config.toml
arch = "tc_resnet"
model = "CTC audio transcriber"
dataset = "short read English sentences (LibriTTS-R)"
train_examples = 26041
gain_aug_db = 6
noise_aug = 0.002
n_mels = 40
hop_length = 160
input = "log_mel"
spec_augment = true
win_length = 400
tokenizer = "word"
vocab_size = 5132
norm = "batchnorm"
activation = "relu"
depths = [3, 3, 3, 3]
kernel_size = 7
stem = "single"
widths = [128, 160, 192, 240]
init = "xavier_uniform"
residual_init = "scaled_by_depth"
optimizer = "adamw"
lr = 0.0024
beta1 = 0.9
beta2 = 0.999
eps = 1e-08
gradient_noise = 0.3
cautious_weight_decay = true
steps = 7600
batch_size = 512
epochs = 149.4
lr_schedule = "wsd"
decay_fraction = 0.2
final_lr_fraction = 0.01
warmup_steps = 1520
weight_decay = 0.1
Rows from block 9, named by matrix and row number. Rows with one number belong to one channel. Each number is 128 + 24 x the weight over its row's rms, rounded and kept within 0 to 255. All counts start at 0. Numbers have three digits each. After the name is the row's rms in percent of the matrix's.
# convs0: first width-7 conv (model.blocks.9.convs.0.weight, 240x192x7), inputs 88-109, a 7 kernel for each
# convs1: second width-7 conv (model.blocks.9.convs.1.weight, 240x240x7, transposed), outputs 88-109, a 7 kernel for each
convs0.21 101:138124111148149149143098085114143172124122131130132118113159139137136144130124121152078113099085135155172162146155143145094138191151089117129108126146143116130131117111103120134153109123153094139129118134113120138132132136105099084145126093127146116100110176181134142125178135141126127114116129110098090119126170092134139132117130105097107130145126112163155132138124132156139115141121147087140148104117128123139147098098143163152134128129164154161127091120140123
convs1.21 099:147115134139117125121127065060112072144168132111092129128132110126116126144140123193155138140157122113130133139153100115115086133187148092114114088107126148118148146127133129115073147115133114140119158152128143127143120110139147130118143108116145155130139151157117121132110162160146139116142142118115116145131147176191129123134142126113209179158165098092120148137110126137122143107149121172149115137141130127106092100112101124120151153125165119101140112103092148
convs0.22 101:144133143162116142144139121123092146125136109099114125162171121097156124089109127109129095170156152107118152127134138126122081122148158117150102119131148180143110105143106120104118132144147141148132107125135127122113115115101113121133147169110138110111096115153134125160175124146126139133122138078123111161126143140188158176135131130144144133144114136131085116112093100123132101080158131138084113169123123097102142165172138142125112135150138119145119126138144144
convs1.22 100:161132131127114096106182175143119109132094126137134098146132139127159130092109109111131129143190143090131161122166125147125139146109138098105145127189196136127160138116111111123097111163154125140182147132106107103121106174143130143119144122134101153139179117091132174131124092106123120128165184149132160139104151072098102126131139135115062102125131081131112090103115137137144093137161123124085100134129110126129113122135131132103132126149138095172176119108115149
convs0.23 096:148102116116149110103128118141148163146089085117103120148151142165130100145175124107172128091141132103136116113128122130105092115145162094100106137092067105114119099114163133132096074122105134136112107130118136123098123144164119137119137122113142156136132080111150160100099203133120148139113153137160150114112090107114134129139121106152125107083116118102167153153132142134135172104118125129145094097095086121121115112111114136166143153140119095107106151128079075
convs1.23 097:109150127114133110133121120114107103111137128161144121133113146134145135135128125132143126103123144167128115136079117137116091151119109151095100136157124103119119120123111157155111138169155169112121041091132142123115119126132068106119143129120143105122135127110102121157126142125105117142124128147145106133138123120141094156146112137151145130123159154196171160119152124118159141127151112117104077078170141154176161132124161123100126147119088156151086108143103073
convs0.24 102:143123088156192134148159152148128117104140090118113108140159124148175091131153127123130114143114108116116119136143145088112125138109140155119142124127116132134135134126152131124162144144155114076116123089122125175137124109147158114169164137115116136150090149114113131114080133057138115167163194132098082115095152104102119129163099104156124164124124132129109122159127129115080115124131130095132156130143111108132181188150130131111115134122164124152135158130109121
convs1.24 102:123131132152136120126131160101125119130161137093190191128142120120151157131125147154104112089120104094130165152140138123128151130122164192156111104062114110132075135119167177176160136164173095129131172144090141114149153141090119105139116155151123118103124148123161135112098129173125100105129147113089117177152145128118155140141126149124188117109159089137127143142104121107123102128129102124119083154095087106128136164090108132112097118107141146139159155171141125
convs0.25 093:143119111114183156174105124101132173147188154105090077154109122136117125138119105125120124119099101100104074120087118150137158114114117153165152133116124127099111106115086112091112125131131117133119180150135178101118113130135112122139117111144127088121103105102121122143153146140153101148110071156106124135149151137139154122153146123134138078142112130073098148155123131137154127189145134105071134096129142119152139118154128131115103129089126119187146125143151153
convs1.25 094:134168139107085122124143124139120118078114166083088134100139152115151133105107141109144127144155130125078101090088137145096150136173155124174121149129112109149159168135115148118110098103083083088134090121176120116104165111134193126113130120111108165088138157132115103126120125157138062102111120112162126165105121066123149148076115123144130135109135134097143164165106121117101087127133092139156155155129136138117119140157162144092088129159134120105136144117114112
convs0.26 099:152167150173156138154148156114128097095139115118127100115140182122123117134153135167123161150141136137119118117115154135123106150143100143158179152122152151143113136140123100104122090139105113092101061095142141140150107124085129090113145117113138105058134152149125073072098127128087120125153126120155130135122124101079114120081103120123113123154123124111102130130097125137104139143150131108108136190119129104144089142124124148180117122106130148154094161128140123
convs1.26 098:165145089100120141162118119154155153144155137198159124108091089093156180146116108113131132141113125159154102098109165134127137106088107167105092101102126129133147154129121179132147093090132143097115116107185173140133130171126128089134104117129098134132142097132083096112171106157148130105107128116118126113125118135126111125106133134195097106119168137161135159128135111084117135107098153130102152122128085117124093081079109116096129152106130139105120116140106081
convs0.27 103:079148129104127175168112137136130126168154096153139123108128127154147097081101115149147140125128137164167147142116146123147132157153185173161129098099107131131134145171090083113146130153129091140135154138140132157169159168149117097177138147118149119157093126106106114086116159151111126141139146125122130149141124157137139133079108117098115115143144187164159155186131108100108114125161113165132116154163138104122119131128090125153167154125170135127148148154082094
convs1.27 103:133128120112109135139087145113116120071064109101127129124139128102158098148114104116129125118143103124095149162096118100081110157147120113090088096191114134127114098109190163166147154123106128128165148120168166141083097175165163107119137142107090123149132099093098143112099116140139152084136152164137134131144138173174175134116103106120129157139085122097109113166149120113124113149173099136130130175088168134102124107088106108131137131149181136132118113124152147
convs0.28 103:157163156102110092113130116093119135130114122125061090116103138138147149111109118131100094133085122109175176139105141100097099136127126175153166133088109122146135137180153115098128134143140133127130133150142111117139111139134152119100115077118101091124115126153146127168125121190134187127095156120131136151157157151149124135115150104118121134125137091136093152072174161109096100097140132125143151174145105135149143141171101100126106131105137138119165170130102176
convs1.28 102:122134097126174152128103120117100134117142148142171136124111162120097144117118103107116144121158129097145111120088164135124159182164114156136088102182161103135119147139126106146150125140141122131130171125107167127126108068129121129136130091178124151121115140138132119133100157123110136136096121136131116119099112108127107118118112108116143080109130131112128147093074050091165127125123145120146143134116097145144125134137101135112117092102126104094110110149111149