{"arch": "tc_resnet", "model": "CTC audio transcriber", "dataset": "short read English sentences (LibriTTS-R)", "train_examples": 26041, "gain_aug_db": 6, "noise_aug": 0.002, "n_mels": 40, "hop_length": 160, "input": "log_mel", "spec_augment": true, "win_length": 400, "tokenizer": "word", "vocab_size": 5132, "norm": "batchnorm", "hidden_act": "relu", "depths": [3, 3, 3, 3], "kernel_size": 7, "stem": "single", "widths": [128, 160, 192, 240], "init": "xavier_uniform", "residual_init": "scaled_by_depth", "optimizer": "adamw", "learning_rate": 0.0024, "beta1": 0.9, "beta2": 0.999, "eps": 1e-08, "gradient_noise": 0.3, "cautious_weight_decay": true, "max_steps": 7600, "batch_size": 512, "epochs": 149.4, "lr_schedule": "wsd", "decay_fraction": 0.2, "final_lr_fraction": 0.01, "warmup_steps": 1520, "weight_decay": 0.1}
Rows from block 2 of a small CTC audio transcriber, named by matrix and row number. Rows with one number belong to one channel. Each number is 500 + 40 x the weight over its row's rms, rounded and kept within 0 to 999. All counts start at 0. Numbers have three digits each.
After each channel's rows are labels from the 100 clips, of 14848, where the channel reaches its highest value: "strongest on" is what is common among them; "loudest" is the band of the loudest frequency at the time of the peak. Only what is clearly more common there than usual is listed. The data: short read English sentences (LibriTTS-R).
# convs0: first width-7 conv (model.blocks.2.convs.0.weight, 128x128x7, each kernel summed), inputs 0-127
# convs1: second width-7 conv (model.blocks.2.convs.1.weight, 128x128x7, transposed, each kernel summed), outputs 0-127

convs0.41:474450409510517473519505501478584516457510480388514470505514500453505481496512504493481508493479518502492507548400482506452507570456465464510416493469523481469597530482479520462461485436514475499463495534536501542474468443575464526502515523427537479525512488544463550527571429546500549524502482539500352576519455406486531530485511467493505482514513460544467431497499508457475486506565
convs1.41:444492440482457501486420503485518445461529479527471428499480523520468473510467467517500468441483441552476457499415494529551476470484552457423481550548518568526494536535486472507520537507550497502572491493553519469496510524522371509463477497538458505500486483454535486473545504555551505450381425512546507522496446493445518492434564498505456517511457514532509550485514477489545519457368
strongest on: voice: female
loudest: 250 to 500 Hz

convs0.61:494545421543481543492467445534505520527532496523479531489513412509516500490495526472499489515495361461498486487520543496568507475514481494503558476518522528538475468271523463517540454542506528534527497513381479494507476487447536494434503494549484447483480485490577474501498533461488497552520520504418494482509518499543533538547507528507498467548487520471496579494507502505534501488471
convs1.61:482509437486481536491519561504453494506498535521512564506519490484518529504500499514540525530523520547526517501497549543514513495479470535426561558477498492598416526377465504519433492520497447461468511472512504485434431536451439523444503477549516482446466508523406553506471596571501463410524524514563567527458432572514503485567472535499521491509533485552431515534529501522495432492499
strongest on: voice: male
loudest: 250 to 500 Hz

convs0.75:500471422496488455495530509511552509489500480532465534579478484502516539504489551512501447492512489529478486448540498501541471480512519494494379528482502405483489502311474540494479558499512467481481579546495524471578485460445488466392461537539472551533497552513460522498512518550522473542518457474558490481580516441480464545514452475466524503504546443536448521538504490549493482524540
convs1.75:501458356498548439479540517498459498495490526522501516434438493489481481510493487533541433464533568485500512535438550470425463526557427481481394523485564462454563475519527496491479560523495484541512499504494532491508403445445400550480585508522498516500504451490512535465524520519492533560504456547480522489526453521526470489579405540504502534487507489505568485482451557482517500483512
strongest on: voice: male
loudest: 250 to 500 Hz

convs0.4:525544546511472560510457478479507456531505445463548526512473489468535486505428428404480479456414518494426515496502486494562455463532457496525566536490526491517490476504458499520369479495577498487506576449453504475517518496528543510534541484355459490483459504491541490542520519511481492532490472566509587474450535504513552568498438490557519532447469478508535534502483509498409514468492
convs1.4:477487519467445397499551492511542486528514480525483480530466504550500523494496482624464460520513508454487456476521486466396422556546524501545489525554533415517506482477493485525548478614502526529566447533527499493472513496412476550471541586463496538485485549502497540485514479547486443521521565405489469509478446518482520474576488538472495498480522566568513514535467486542456498452449
strongest on: the word "to"
loudest: 250 to 500 Hz

convs0.40:534444577483419444468504434510450510499389447457489527494470504476479533508409536528497468463453510512493491481463512495451444514475469437539443468520488478551467523496473532451454521497524549522479501481498488493524493542515528460479506451518446540445477490417493469559417527383451443513513482537465493486528490401479499484485486521454481430501481558457492458437539465482492395479534
convs1.40:526485469487551598544505506488450510529535476471566493516481586519506472496600489543549504545554473494502506542488432503523539466494469481528501583518456523468544481488492481542530496537577476472451569491441418518528479471521526453427447499499511537518491534436388535491481548536464492521543517547511567529531460466542502433484513494451517486510472517457580433402495519508551550475466
strongest on: voice: male; the word "you"
loudest: 250 to 500 Hz

convs0.60:524485485506509482487484437497491490444499531527492446510543413551473494509473482449418510474565527480489466498471492550544440503480515428435527440519482560455526458558512480422533469464511523524498552489468483464551485508528448498457533537422468536492384527466399504461532518463524487456513463507493519389504457488397518522496481479489532485563473522426572499458488489529436448529500
convs1.60:486505540459489474510547534510510481504543512439553588510455489420519441469519513483487513507481486530453456499612515505475489551502487519402480424453537491477463498528545407415521447463557448469420497528593481496447544528484523557525624473547518497496504529536503488520520465509471501492477458555467489491477525499506439474529456483487434570477498515545444501443497512460456537487453
strongest on: voice: female
loudest: 250 to 500 Hz

convs0.73:453546514527530444533459476509451438519427478529421461513540485518560548458432430478459473525546533455521493455520486446569510485508467494478589533512499530527475446519550577427445520488562498498498497447504512470529474451492507506495505552386512499533445553487535481489473436498498485502560409481475536488474483554521487483542406502443488522466539494468476538502410581534477518480485
convs1.73:489540507465435428458505518518518526504481525520506474521533588496515521495535532477546457464445494500498555500527545450418478446490513486471487483633530501498523534452475588466524449536556462484499513502488452391478511502523528493589481438486505401516530458495518581525460526539451497533456529464490515553567564498558489464472489483499461431489457513537555517496498469518538418521444
strongest on: voice: female
loudest: 500 to 1000 Hz; 250 to 500 Hz

convs0.67:472492493532485474482484499527472475487498412542439474461529542534496511541529470493514470581437475511517525549491533440523458563507447498495471513517531530484511535500473505410308523449579508548584486547502513478451499518530422529476563524399530519519523503494496469490501452490515455480450482465505511523522480439468482524478490493449498519445440508543608471502502531536475482475499
convs1.67:461516478479485496467513514509546543501498486555513471556462431501480493510505618527463457505475519545438442509502400535481464507498540476436504414504526465445532475522541495452465482501518531503515486458522462519557498498526514495565480458468515489547538434435551497540510593529511535508519495499502511545533510546501518484517518476458330469533440465467370495488549473475489481534466
strongest on: the word "it"
loudest: 250 to 500 Hz

convs0.8:490362486490502454483454552485502516457518545492513534501520477493489518512515520527469496471498509540482475478468472498473521536492468518505252496450530433539537534499501497452517512483524500527476511505447577548511509505500485488553504510514489545536510472500390486465484495518506525464495484550497512472532485357530535490494484496470480581502508457513473525515459470515526531509483
convs1.8:571357524480510450494565466513442448499480488465530542461505471494487513498446462469525464505510542571532472476424527493476517493549481472468421559525447519463536536584484475519503545571509460538493487504531388529515521479501464519492528490463548472573503481442514479482514559562521541543513488528503531517549547532513421496432393496527518446521461521505513457467520534490480532535439
strongest on: voice: male
loudest: 250 to 500 Hz

convs0.49:530492571489493531465557535485368516516464475508417447523579466391518512549490457463534513537503513559492463507487500458497510536479442496496512500542535497475516538550482427450445519512554473448533483473542508541420496481525545490532489492418528535496556549446504518564471475509494547464459456474500376501483471527428539464476493459545473513514569539538533486505483529485493557524551
convs1.49:432514395490467518486408532436492496492432581412466463509449487450530515467512428517487568436516488534420535530520457492500484448504498481480478507498463584477483488434552477520498500524465512503462526530535436476492501474530471559429458469561449475516450546466506513518486505516535491477516395479436452488441474437479476513499462562488459477473488484505575501466512436442516449458509
strongest on: voice: female
loudest: 250 to 500 Hz

convs0.2:555536516449499484470526416483430465470444584522462512457591509406469454482511512410440504545464486509463358434510504487473445467497450462582488506543492535504492500505445485521491472515555517440471499436456479541494541554493504541466532481541552483511435467500515530484448494516481465559557468526455509388477489531540496472479485479504505509461487517522546547519462484488531526467484
convs1.2:475504526408481543552454542453474585455450500484569481515500531399467519516511497426480510463497462554439497474532528512519498498430521535467529453481541539436504569499480496442532433452544513594510474473473496494473537442507534482484485469505509448510455456563499486516540488489547452474538522493473568437528528536551462448500500510479507518465539527582506492532519521472536543373425
strongest on: voice: female
loudest: 250 to 500 Hz

convs0.127:461475487462510464555507409554543457480585434512452524505537480482470501441464487489441463538499492524439535497467533504486476544462462458563483457461533475579473517518509466450499499439626523561461509496508538510515485477533398493519553471340512498481452546465412474487551506472486488453474526519492547453528473527568481498485487476491514490506455544488534518529483498535510454493538
convs1.127:472439474496497475562486459541528483520554492500604500494488479359460508481446517614503431514506510502504454526477531531536514560528506479448516520433512516457477473526585484448542497468468455422469530472490438539485479465515495515551559503411515521552482489457569481459487525497540484496456510521510537485520482530484458488475514462485446458493418366486482501468478532470457501483470
strongest on: the word "was"
loudest: 250 to 500 Hz

convs0.71:451518502514496532519506464487504508496530469529463488457564503476526487506451486494509506562488481499476500498531486461557513523492535533460615411482487569553430511336490457448430417491490457487537487529428526515506541548409529465511513522541416493485476439468480455446500491419487479489484465542452486494490537613513536543492522483486462535459508531523502542452465470477500481469489
convs1.71:523420493511500416535533500543413493484419540488464558498526498494451480485421480582487485508536562555516548460486507511466502466485416505471454546427563510473421520431513482467482563571498554510489506539458484455545488483445368515458502465510534486540514546470542500473461550495494514472560467528488483502487458496522470515551458556570517492478517459563538505512503463554496505546446
strongest on: voice: male
loudest: 250 to 500 Hz

convs0.35:496535511559492476507491438473508446521455504456498556500503447517428510473479474401447454516500497435503526501516493497522454421522517466550551456560492583563480477485533456468474547478497479488529566538502487471498535526453568509523492501444477444506490441445570495498504595462490458473549484335509489441523523564543533472480486525472475439505474482513461552449499485490489578511514
convs1.35:474527562442556450501504582470424544473469519497570468497513524570538535498554567428531517538509503507545557447523524517507512501433512470511601537501507418523469484503504401520429526506488505439515491526476519487492479503523491498522432518474513485525464513534428494509459543489512491482505539401506515469356541512447503490562476471527536500463513482513486464514547468556477433509573
strongest on: voice: male; the word "i"
loudest: 500 to 1000 Hz

convs0.81:485582551461499478488408481503524524472487477427509529436458541486572476464501508497463496503485381520502455493501504443485461561536479489443505515527488446476473512509529548541464483499447434503513441529447506553488574503599503507526520483484493460455454501456520454483492548435491382562494500565402506530448510472479511535467500521492434547530541524498546499468561534444443516471506
convs1.81:511459546505486533455482389524478511520496426564491473462494478513521445523594485509515485499469624472511545465552477461494499484467477531525578517523547527493445492435493485551450476570523434474484529544505517434520412492497545465432412520453488527428466509498469528526457520530434500476568541491467486513483499411508577446514539468509531513510504460509488501514501505496501502598453
strongest on: voice: female
loudest: 250 to 500 Hz

convs0.96:517477597493517526545507505480508491498465494510392427429504525502476521471530499462510507511516437496496510542516451466455462549432538457423399468522499500404452484577489492480469553445456491502567415454519514464485610481588496500622529491480504480458500465482495535500491429494494505482475483489481489529425455454479473537457565471460496497495519527459558509482486496476497474495490
convs1.96:457507480500477486478464486533469459476475491459513434542529468510506461484484440510493542411494574480544511404522551473520475484548445557490584513456545501519512491430571483496445440534439478458462570526519515523510452543483393556542496477486498495571470521502516432502463566444438517504521506547465576551565513474540563523465486531467488484551474483445482504513514501558511536593506
strongest on: voice: female
loudest: 250 to 500 Hz

convs0.1:505471507544518470474481477501474538496447538509566567432535537496505545513470507531450445494488414538532519475484454482512464453497550517508470435535486495580458512447475466471555503540492446541521490577520559503543584479522471494566470511373491494530443477496476493439578539450572463503533558534475485477508561500442493458533483523498515539445502414532490560480570494501453571476468
convs1.1:472499501490497501505509478520537506443472455480531479491470530564477460490508505475506544412448564533527477455486489451488522535468495518502514531523513531515499494503520508514518550481527510439550514516509516495526391525535612434457439510496504577501456494425514428465574413487489505503464525538440503548513466532543648441494553521515507507536483442463491542498393487519462477548425
strongest on: voice: male
loudest: 250 to 500 Hz

convs0.87:481532509475459470479422555337434466447461511447466493522506513462495473440528436467557571460519544524433544524485465521471461528469450550513528495540480550482411474525461452416455455469485512480493484465462529543504544500506503549554465499432500482406498464454530501479440500491502477539500456540516487527444529514543452506504529466515437478529545495494497575473460497442490458481491
convs1.87:514496448507506479517504510427544428494535525486481439442486482591552504557443423490470529501517473437431522479509501500504529441481482572600511503525409510497463482494444496493538493593460449507509428526509440481527495513498431483460491546516510499491408504436495449454472468472517449490526524499487503523471450536517463484493522543449471594488489477539527487409502390511509531549484
strongest on: voice: female
loudest: 250 to 500 Hz

convs0.57:466618371496511535521479430441515472520491547501550497484504487474449489465511481520449504509534457526495479450527537493500496488483510527522505455584497478477469516332532472520499474467502489487503427543422461433476490545531557504515524510519442486428466497441593457474482514425508428536467459547448527491476517492494529528504530512520448531494500484451507491486487501420487533502457
convs1.57:524480447443499522543465509533494551513496524521500525509524527450467490421507490502482461501506571462528459493493521481500542484486482503482651502494499540492440516331458467517488421490507516515521508524532503490452460485471452430519502512499517510463495529500308537503532511471518478489521527559521442489455434425477543528474501558531537473517516485535499498503484531485454518498489
strongest on: voice: male
loudest: 250 to 500 Hz