{"train_examples": 26041, "win_length": 400, "widths": [128, 160, 192, 240]}
Rows from block 2 of a small CTC audio transcriber, named by matrix and row number. Rows with one number belong to one channel. Each number is 128 + 32 x the weight over its row's rms, rounded and kept within 0 to 255. All counts start at 0. Numbers have three digits each.
After each channel's rows are labels from the 100 clips, of 14848, where the channel reaches its highest value: "loudest band" is the band of the loudest frequency at the time of the peak. Only what is clearly more common there than usual is listed. The data: short read English sentences (LibriTTS-R).
# convs0: first width-7 conv (model.blocks.2.convs.0.weight, 128x128x7, each kernel summed), inputs 0-127
# convs1: second width-7 conv (model.blocks.2.convs.1.weight, 128x128x7, transposed, each kernel summed), outputs 0-127

convs0.107:135101127085093080184118090196151118103042180127103131138148002026144119136127172066136145122121101141115110115126114115142106130145145122099118093096161129156152038098092113091141092148101143170147122072088095125098135125131113118150146113194166123107137112169033098153140137123123156123146091115117138156129126118138114122108148104114134083122164145107131126098083097106148090102117
convs1.107:103051136141107184090141073102086134068155113096149109061143076100139131141129109134150136142094132117121154165135120142115103132095159120099128154077112128128129110092121194125130059162095105095109098116170165112109144130104143132132121097205125100055119106130087113179086145119096090085073071161147108157169149120123103151101151107089069106140130130154058125088143098043128087119060
loudest band: 2000 to 4000 Hz

convs0.21:114099094165139091126098129116146144121109119121146108119130080143121131128137137110124114161161110126167145182122120127122146145113151146137079128126121094126119089130141035099114187113081112105146124155150139137168136126145119132112101131078119141097147116121161134123128135142128164136129103000141102072153116090125150142121065118124117060114122117161076148142116143126148140166132
convs1.21:102141131083119125108114150113101131123110139083141128146098138165114060131116142068147182117156109183109098157163130183161139139133087103161111119154126135091132105227121129141082191142075111074169128114134092098177101086148127154092136157083093150166062142082159103089143135123169134126120075053120149085071181155048122098103117137123183088139084108125143123110141185135103124128094
loudest band: 500 to 1000 Hz

convs0.58:135117111117144084145163108110072085150106087152144100122104166162126129164110096142152079190134144136125110107127092066076079109096123111116136157151110118131164118108141103145019123141123118213141084156106148085188133130114163135089180077117188143116121189068134087109143090125115128120161180097098128122176116115093139141160122097145158111069107156146175107057125093188149147135164
convs1.58:096123128122106164125153107131147169122164138091103154156103077074065056104163147085148099128099117142067113129121122117185171145161137124097177114085151159113087071153117097078184136082113067109092198115136142141137101153124127104120119107104130084177113065189174116172127098142145133139148078127161118118090175140111144121119158073138086143108146122105043178167128107064166104143125
loudest band: 250 to 500 Hz

convs0.118:111170190137166130088134144166100145148160068143090136138127117211139119101099175202087113129108165124193122123124145051179102158159082142113178129132163100133112097190147155124109132188155150110114161141144135124161115118133158105158155132204155119097138154141118114094147140136092125117178153163177202134165119172144163129164156111115115192203100104139063112147166162145114134109106
convs1.118:133089112119117109191145118126087129127123133089113057122119175074118140103096144093153118083132117117080107154130154113132133098127053141114140189096149106053153163082077115094209067125117110104174079082165048117136153105079141121122174131190134095126118162137089194150113068105097113100120108133064093098124129099106111127105125155165111073118158097164137098105117139130126102105079
loudest band: 2000 to 4000 Hz; 250 to 500 Hz

convs0.48:152112088128114092132175152111129120129121158142122123176170095115124134108132140049110097119145202159130145139044115105121130121195080125144205133129161121164172115182141133119155092104076128131177177130109120172117159128123085086163144123193139185173148107171092093123111156119127102109158108066151184159112148183156123119054112114113120040131106135163099130157165125149161085133093
convs1.48:121183086146112085160142187105142123081089114164131108113123134131101142138174114104153124153111125116130077129094095091065109083123113165164083136121070149126069086108116087158163104171155161143104086122110135122126162154124189089152073103124161114114105078157088153173126155134114069105091142148174069140179158100071152115088124152118167109101090175174142070122150085117146035114155
loudest band: 1000 to 2000 Hz

convs0.51:139119079182137126127123119126148116124079133128081137144172078153124176111136121029083110118144136096121143153135154116136127164094127125156077143162152128107095095109113090116094155089062114140169137157096177125116111128129079147122141158032134134068120150130159148172128159152148153124115128000149110073113121090097144127109095087090148087114136175175092110131103111107128186138152
convs1.51:115081140113157084085147126148088090124106091122129101080060151124083100147100146047148103195178135126125129131145149148173107159147121107103109128154118113103131139184187151123091172139106101077120133136150046091092115122147111149114108118075114158148130104092102092119121164162152118132124112065140155115055165196110097161102106169187117119197076114120143118113143159098073186151082
loudest band: 500 to 1000 Hz

convs0.82:139140115162140200095110128105149127137061077216138124135129115125134149137129122049106088134129187142097154163167090061119080138153080141107165111150132142162108160178156094104089157141092079109135170116140161154153157098097163152177094111142188108133087132139199082113103112148126152090146135100133101092136150234124149115178113115072115141063138124149096161159145140149135144104115
convs1.82:135138123197130077110121139069135098116112111100135099096146133099139127150104102123127119141152123110143152137139195070114084118148142122169120130093158157117085075148153112126200184152142199099083074181167109084105146122130107078096124098140107148114116154101074123109072104092110123102103143057114114127100111060088129140098090155167175120111123161160179066106176073179087095170169
loudest band: 500 to 1000 Hz

convs0.100:123096097091135034200121049185137142151134121104090094168173062082116152115160143134100136093130089142097163114157160102105140169130146107154070113115152107114154091110115015129144119130131130178118115104132112086140112087149099155107118147163130103130108157159030107159088126138125111106112133110059166062125136093131128101140094120154124129114152116101101141119089119093164111064137
convs1.100:137091124083109166157156060094112138139114145125102104101184097049145118132113099136131135179123116149073036151114124216153133107145129112042134129088115118117142094140097179147134054135066129046154111102119090157127121114131103077155156111182117103113137128159122126177120142130146093131115116188136088080159139176122065164153129134121162090135132125137063111096085131112130098121101
loudest band: 2000 to 4000 Hz; 4000 to 8000 Hz

convs0.3:148117148101069104108117064144104115135130112093113147075157108119179142138090136094103122157097109072093162128081145100125088149121079167139068066112154116123129123127098097175017067097129122151121084071125068113137102113117131123116112167142074102094068162109117119109077173107107142128165126117170104184133086106148046126138093131169115104130125138151137164055162112098143131158157
convs1.3:098101170108182123071122074093162123158104131136078154131114052072148113121156088162128135158187133097044127118161087142088118131122140127111114068148169123143179081146117146154104081126162155107097119124139140127123104119171169112104158168159082106134173143084121091059175178124084154158138115123167186199106139100124088167153161134137045157096121180144108121149156116100107136132130
loudest band: 4000 to 8000 Hz; 2000 to 4000 Hz

convs0.125:105175103107110126067129139134126140177097101129105120125143164185151124145096083091186127194089149158138163114097124114102075121090121107115183135157100110169109152127132091079009145137170106100188110124120141162161162132119126147129168135113166115125025161093128138119143098073122061125136077139137060152116146166106157074139128123140095157128098165151206114109123111113103136128127
convs1.125:076123124122130110148143088126152163112160131137100096119162089074080085054090113144099100170122140108112120157150111126140126159123036187067134148096184018087077089138168135073166146138055163107094111109141128099123116129128049159122153111167159141125125128083153087152096172149120126070108175146116123142131095112104107144141144153145123132159145177147128083135124151114106072162129
loudest band: 250 to 500 Hz; 500 to 1000 Hz

convs0.69:128085180101119145154132067180127117136170124100132183084131120168149135148130166158130129154096108086098142125089145126159135134119093108167041094139131128067155090111128171132167082116157141161135143084142110086113091110137101093059149128138144147117093148109120119127120170089088117093128145057076196182117110059182082116190135123090148130110173124099130130074170124168133044100127
convs1.69:085111169118107128110152103104094129133136080144137195136108144106160105100124159192127139118130076091150150170174183166091078114152159106140095115155130059111166107160122129103175132166123152145097105063144124094046138101111150108171181086130107120146147171139104137154119148141027097106130157147054144121147140144105075099131141092087107138118120100125091109140122155081061087096057
loudest band: 4000 to 8000 Hz

convs0.13:093075052101093139139155148134156062120110138064107149163109136166111175130152101095086143082115132143135144117157195121124080080138123127117209132213136180104163129128124113133145154124095104139146104115143082025120137125155142144128110123111102042087137153165148096142154127123169100106078124057124141132075137173110117133137106113117073111144097094077168133125119133079125166146096
convs1.13:154255118143167120138116174114177152181132129105135153067172160139138106132161185100137132152123108103145102174146109113130171168089142163144164141081116133129144128098117102132103111104109123122164131194128153153076110108136083094124130141115153162080158109129139139118103124147089120124171141046127129092104113030082138098126135145119175078126115102214133133120137123133120145132162
loudest band: 250 to 500 Hz

convs0.63:110082157091123141123136124157119108181123085168102110117158138109146105112100111079147137219119141198164126165172143073132118126151132127096159107089124081157098176155154103168070189178121129123143198185067117203121136133141123156177154111147134164195137098080118116084138153119113119132185118139146151107202156147126106106177113134172138169133080170177135129099147163130118157134168
convs1.63:112147123149119091125108138098141101120108115121136130136166061196101152096174114070110103113168077091124123115125083125139139111113052140160071115111163131135116117124090102165132100147168142138136057079124124106124110117114159089088157152175110085125112123082141182142190144150133154123130180178126072102098117127123174082073103187074183082079040128131129054157087143148130124112107
loudest band: 500 to 1000 Hz; 2000 to 4000 Hz

convs0.78:126134151071141126133133111089110096171157114130086100121199122086127125116120094092168124200163151121137094115142124102165074140156145160093124112118115164144171101139124118143028124141138122113132140090066130143144135195139127093161188138186115130096106161140169107144124115114079103137195081086180100120135155144126129154214062171174146109156162126112078147112104120063073151171122
convs1.78:132134130064120126147105178142133119131083178114101064124155071119108106127186135039140135148161138130063068120149099079108114126128062077158129066097179159115085060145107072117132120132108094115114143130107123111084133125107155138125169189194142155153178131066095151147167140087147119133161093112158153185070154140099115124131131131108066097085079129105088129142123099119134132095107
loudest band: 2000 to 4000 Hz

convs0.54:099121092098104066121179160122074119115115071132167100101176134139153104131130082120149119176142141143149175170114126115086081138119105105111143208195134150142088074169148123096086180088130147125131129137138171064140137149151101184103171111114166100090039159107115085105153129086130116099116061153114105065123138145118126134124137077157136109119198182159144180129111121161101107127179
convs1.54:107154126126153097133116129105135160130072131060161093162128125105156109133098129133173149096088152102080061162164133083171119101107165143049169085141115148116099162062152118071124081142126109154147109069152069074064153181094116117139105178143104145097143154096087108116161115073161092131137110165140145154109124043146169126130116139194137117098092140098143106075150098088164099136100
loudest band: 500 to 1000 Hz

convs0.120:148129175132117097161119092155136163103130127118111104053113134147141124100158127109122157087134119089140110147174121133135100089107144141123151129140121082000168122184142150116155086117121116136134021054163096102088118150216138128184130117125120134139164094148132112163094108106145148117102142136047137141104174015118128148129136106092154126148116110087134117161165131130155143129114
convs1.120:101156179149084071144096093107097097112125105137172074175133124149162140127115111138157158125150192122158086000127164133118120147177118155123002115099098146105176099114093122115168109163113118126072121092137131149098178117097171166075126133143141164149130167140155097135128138142102132120159172157082121119166151022120160124119119124127121150107154103096109129143130164143110131149120
loudest band: 250 to 500 Hz

convs0.22:139125116095098127179139115158173144097070127159136125152136062034102122138129159038125150143146077150076091063143122124129126107142149079192109098114142148170127095159122070108084080111130144155129076111074092130120136158134098146115091162113176120133152098156157140123100111127161179130137143100122068121055101125098104120070124097105094093162185173125139102168113149060126117163122
convs1.22:108122111157128152149109110129116158113137143109163094118083042074146132147178074065135101120102113165028126108135074123132095115068175108097143132102122149121132092072087130108081107076145109094118129125139118096080127106141138119119095102154131121156154123171103144124104130114109075094125062035072170115105147140147144113104112121118031121149138135146082071137119081093145140112069
loudest band: 2000 to 4000 Hz

convs0.20:082142082168141118144150114151145079127148146169121102133139130125136138171082118111146154140105153121136150164142091146130136116173135175089202113096113143133107147139153138104034167159068088188175139156120146114131109060137081140142112134202103116132088139135119158132151138166140148069174095060113125090143143197051168192136178095140182085112167142135122120155107157112066108097124
convs1.20:104161117108121000086135126059140109157102119116095107125155116113131115119161122152089172124134172077129113097128125067149127116161084123110076116107146077114132083123111092133190085190118142117110137135162172123106127184120137065131111136177144150092141117131124106127177168132132107105161146146151074172118152130064087055166168142159137154122081080141097137097107047121128112112115
loudest band: 2000 to 4000 Hz; 4000 to 8000 Hz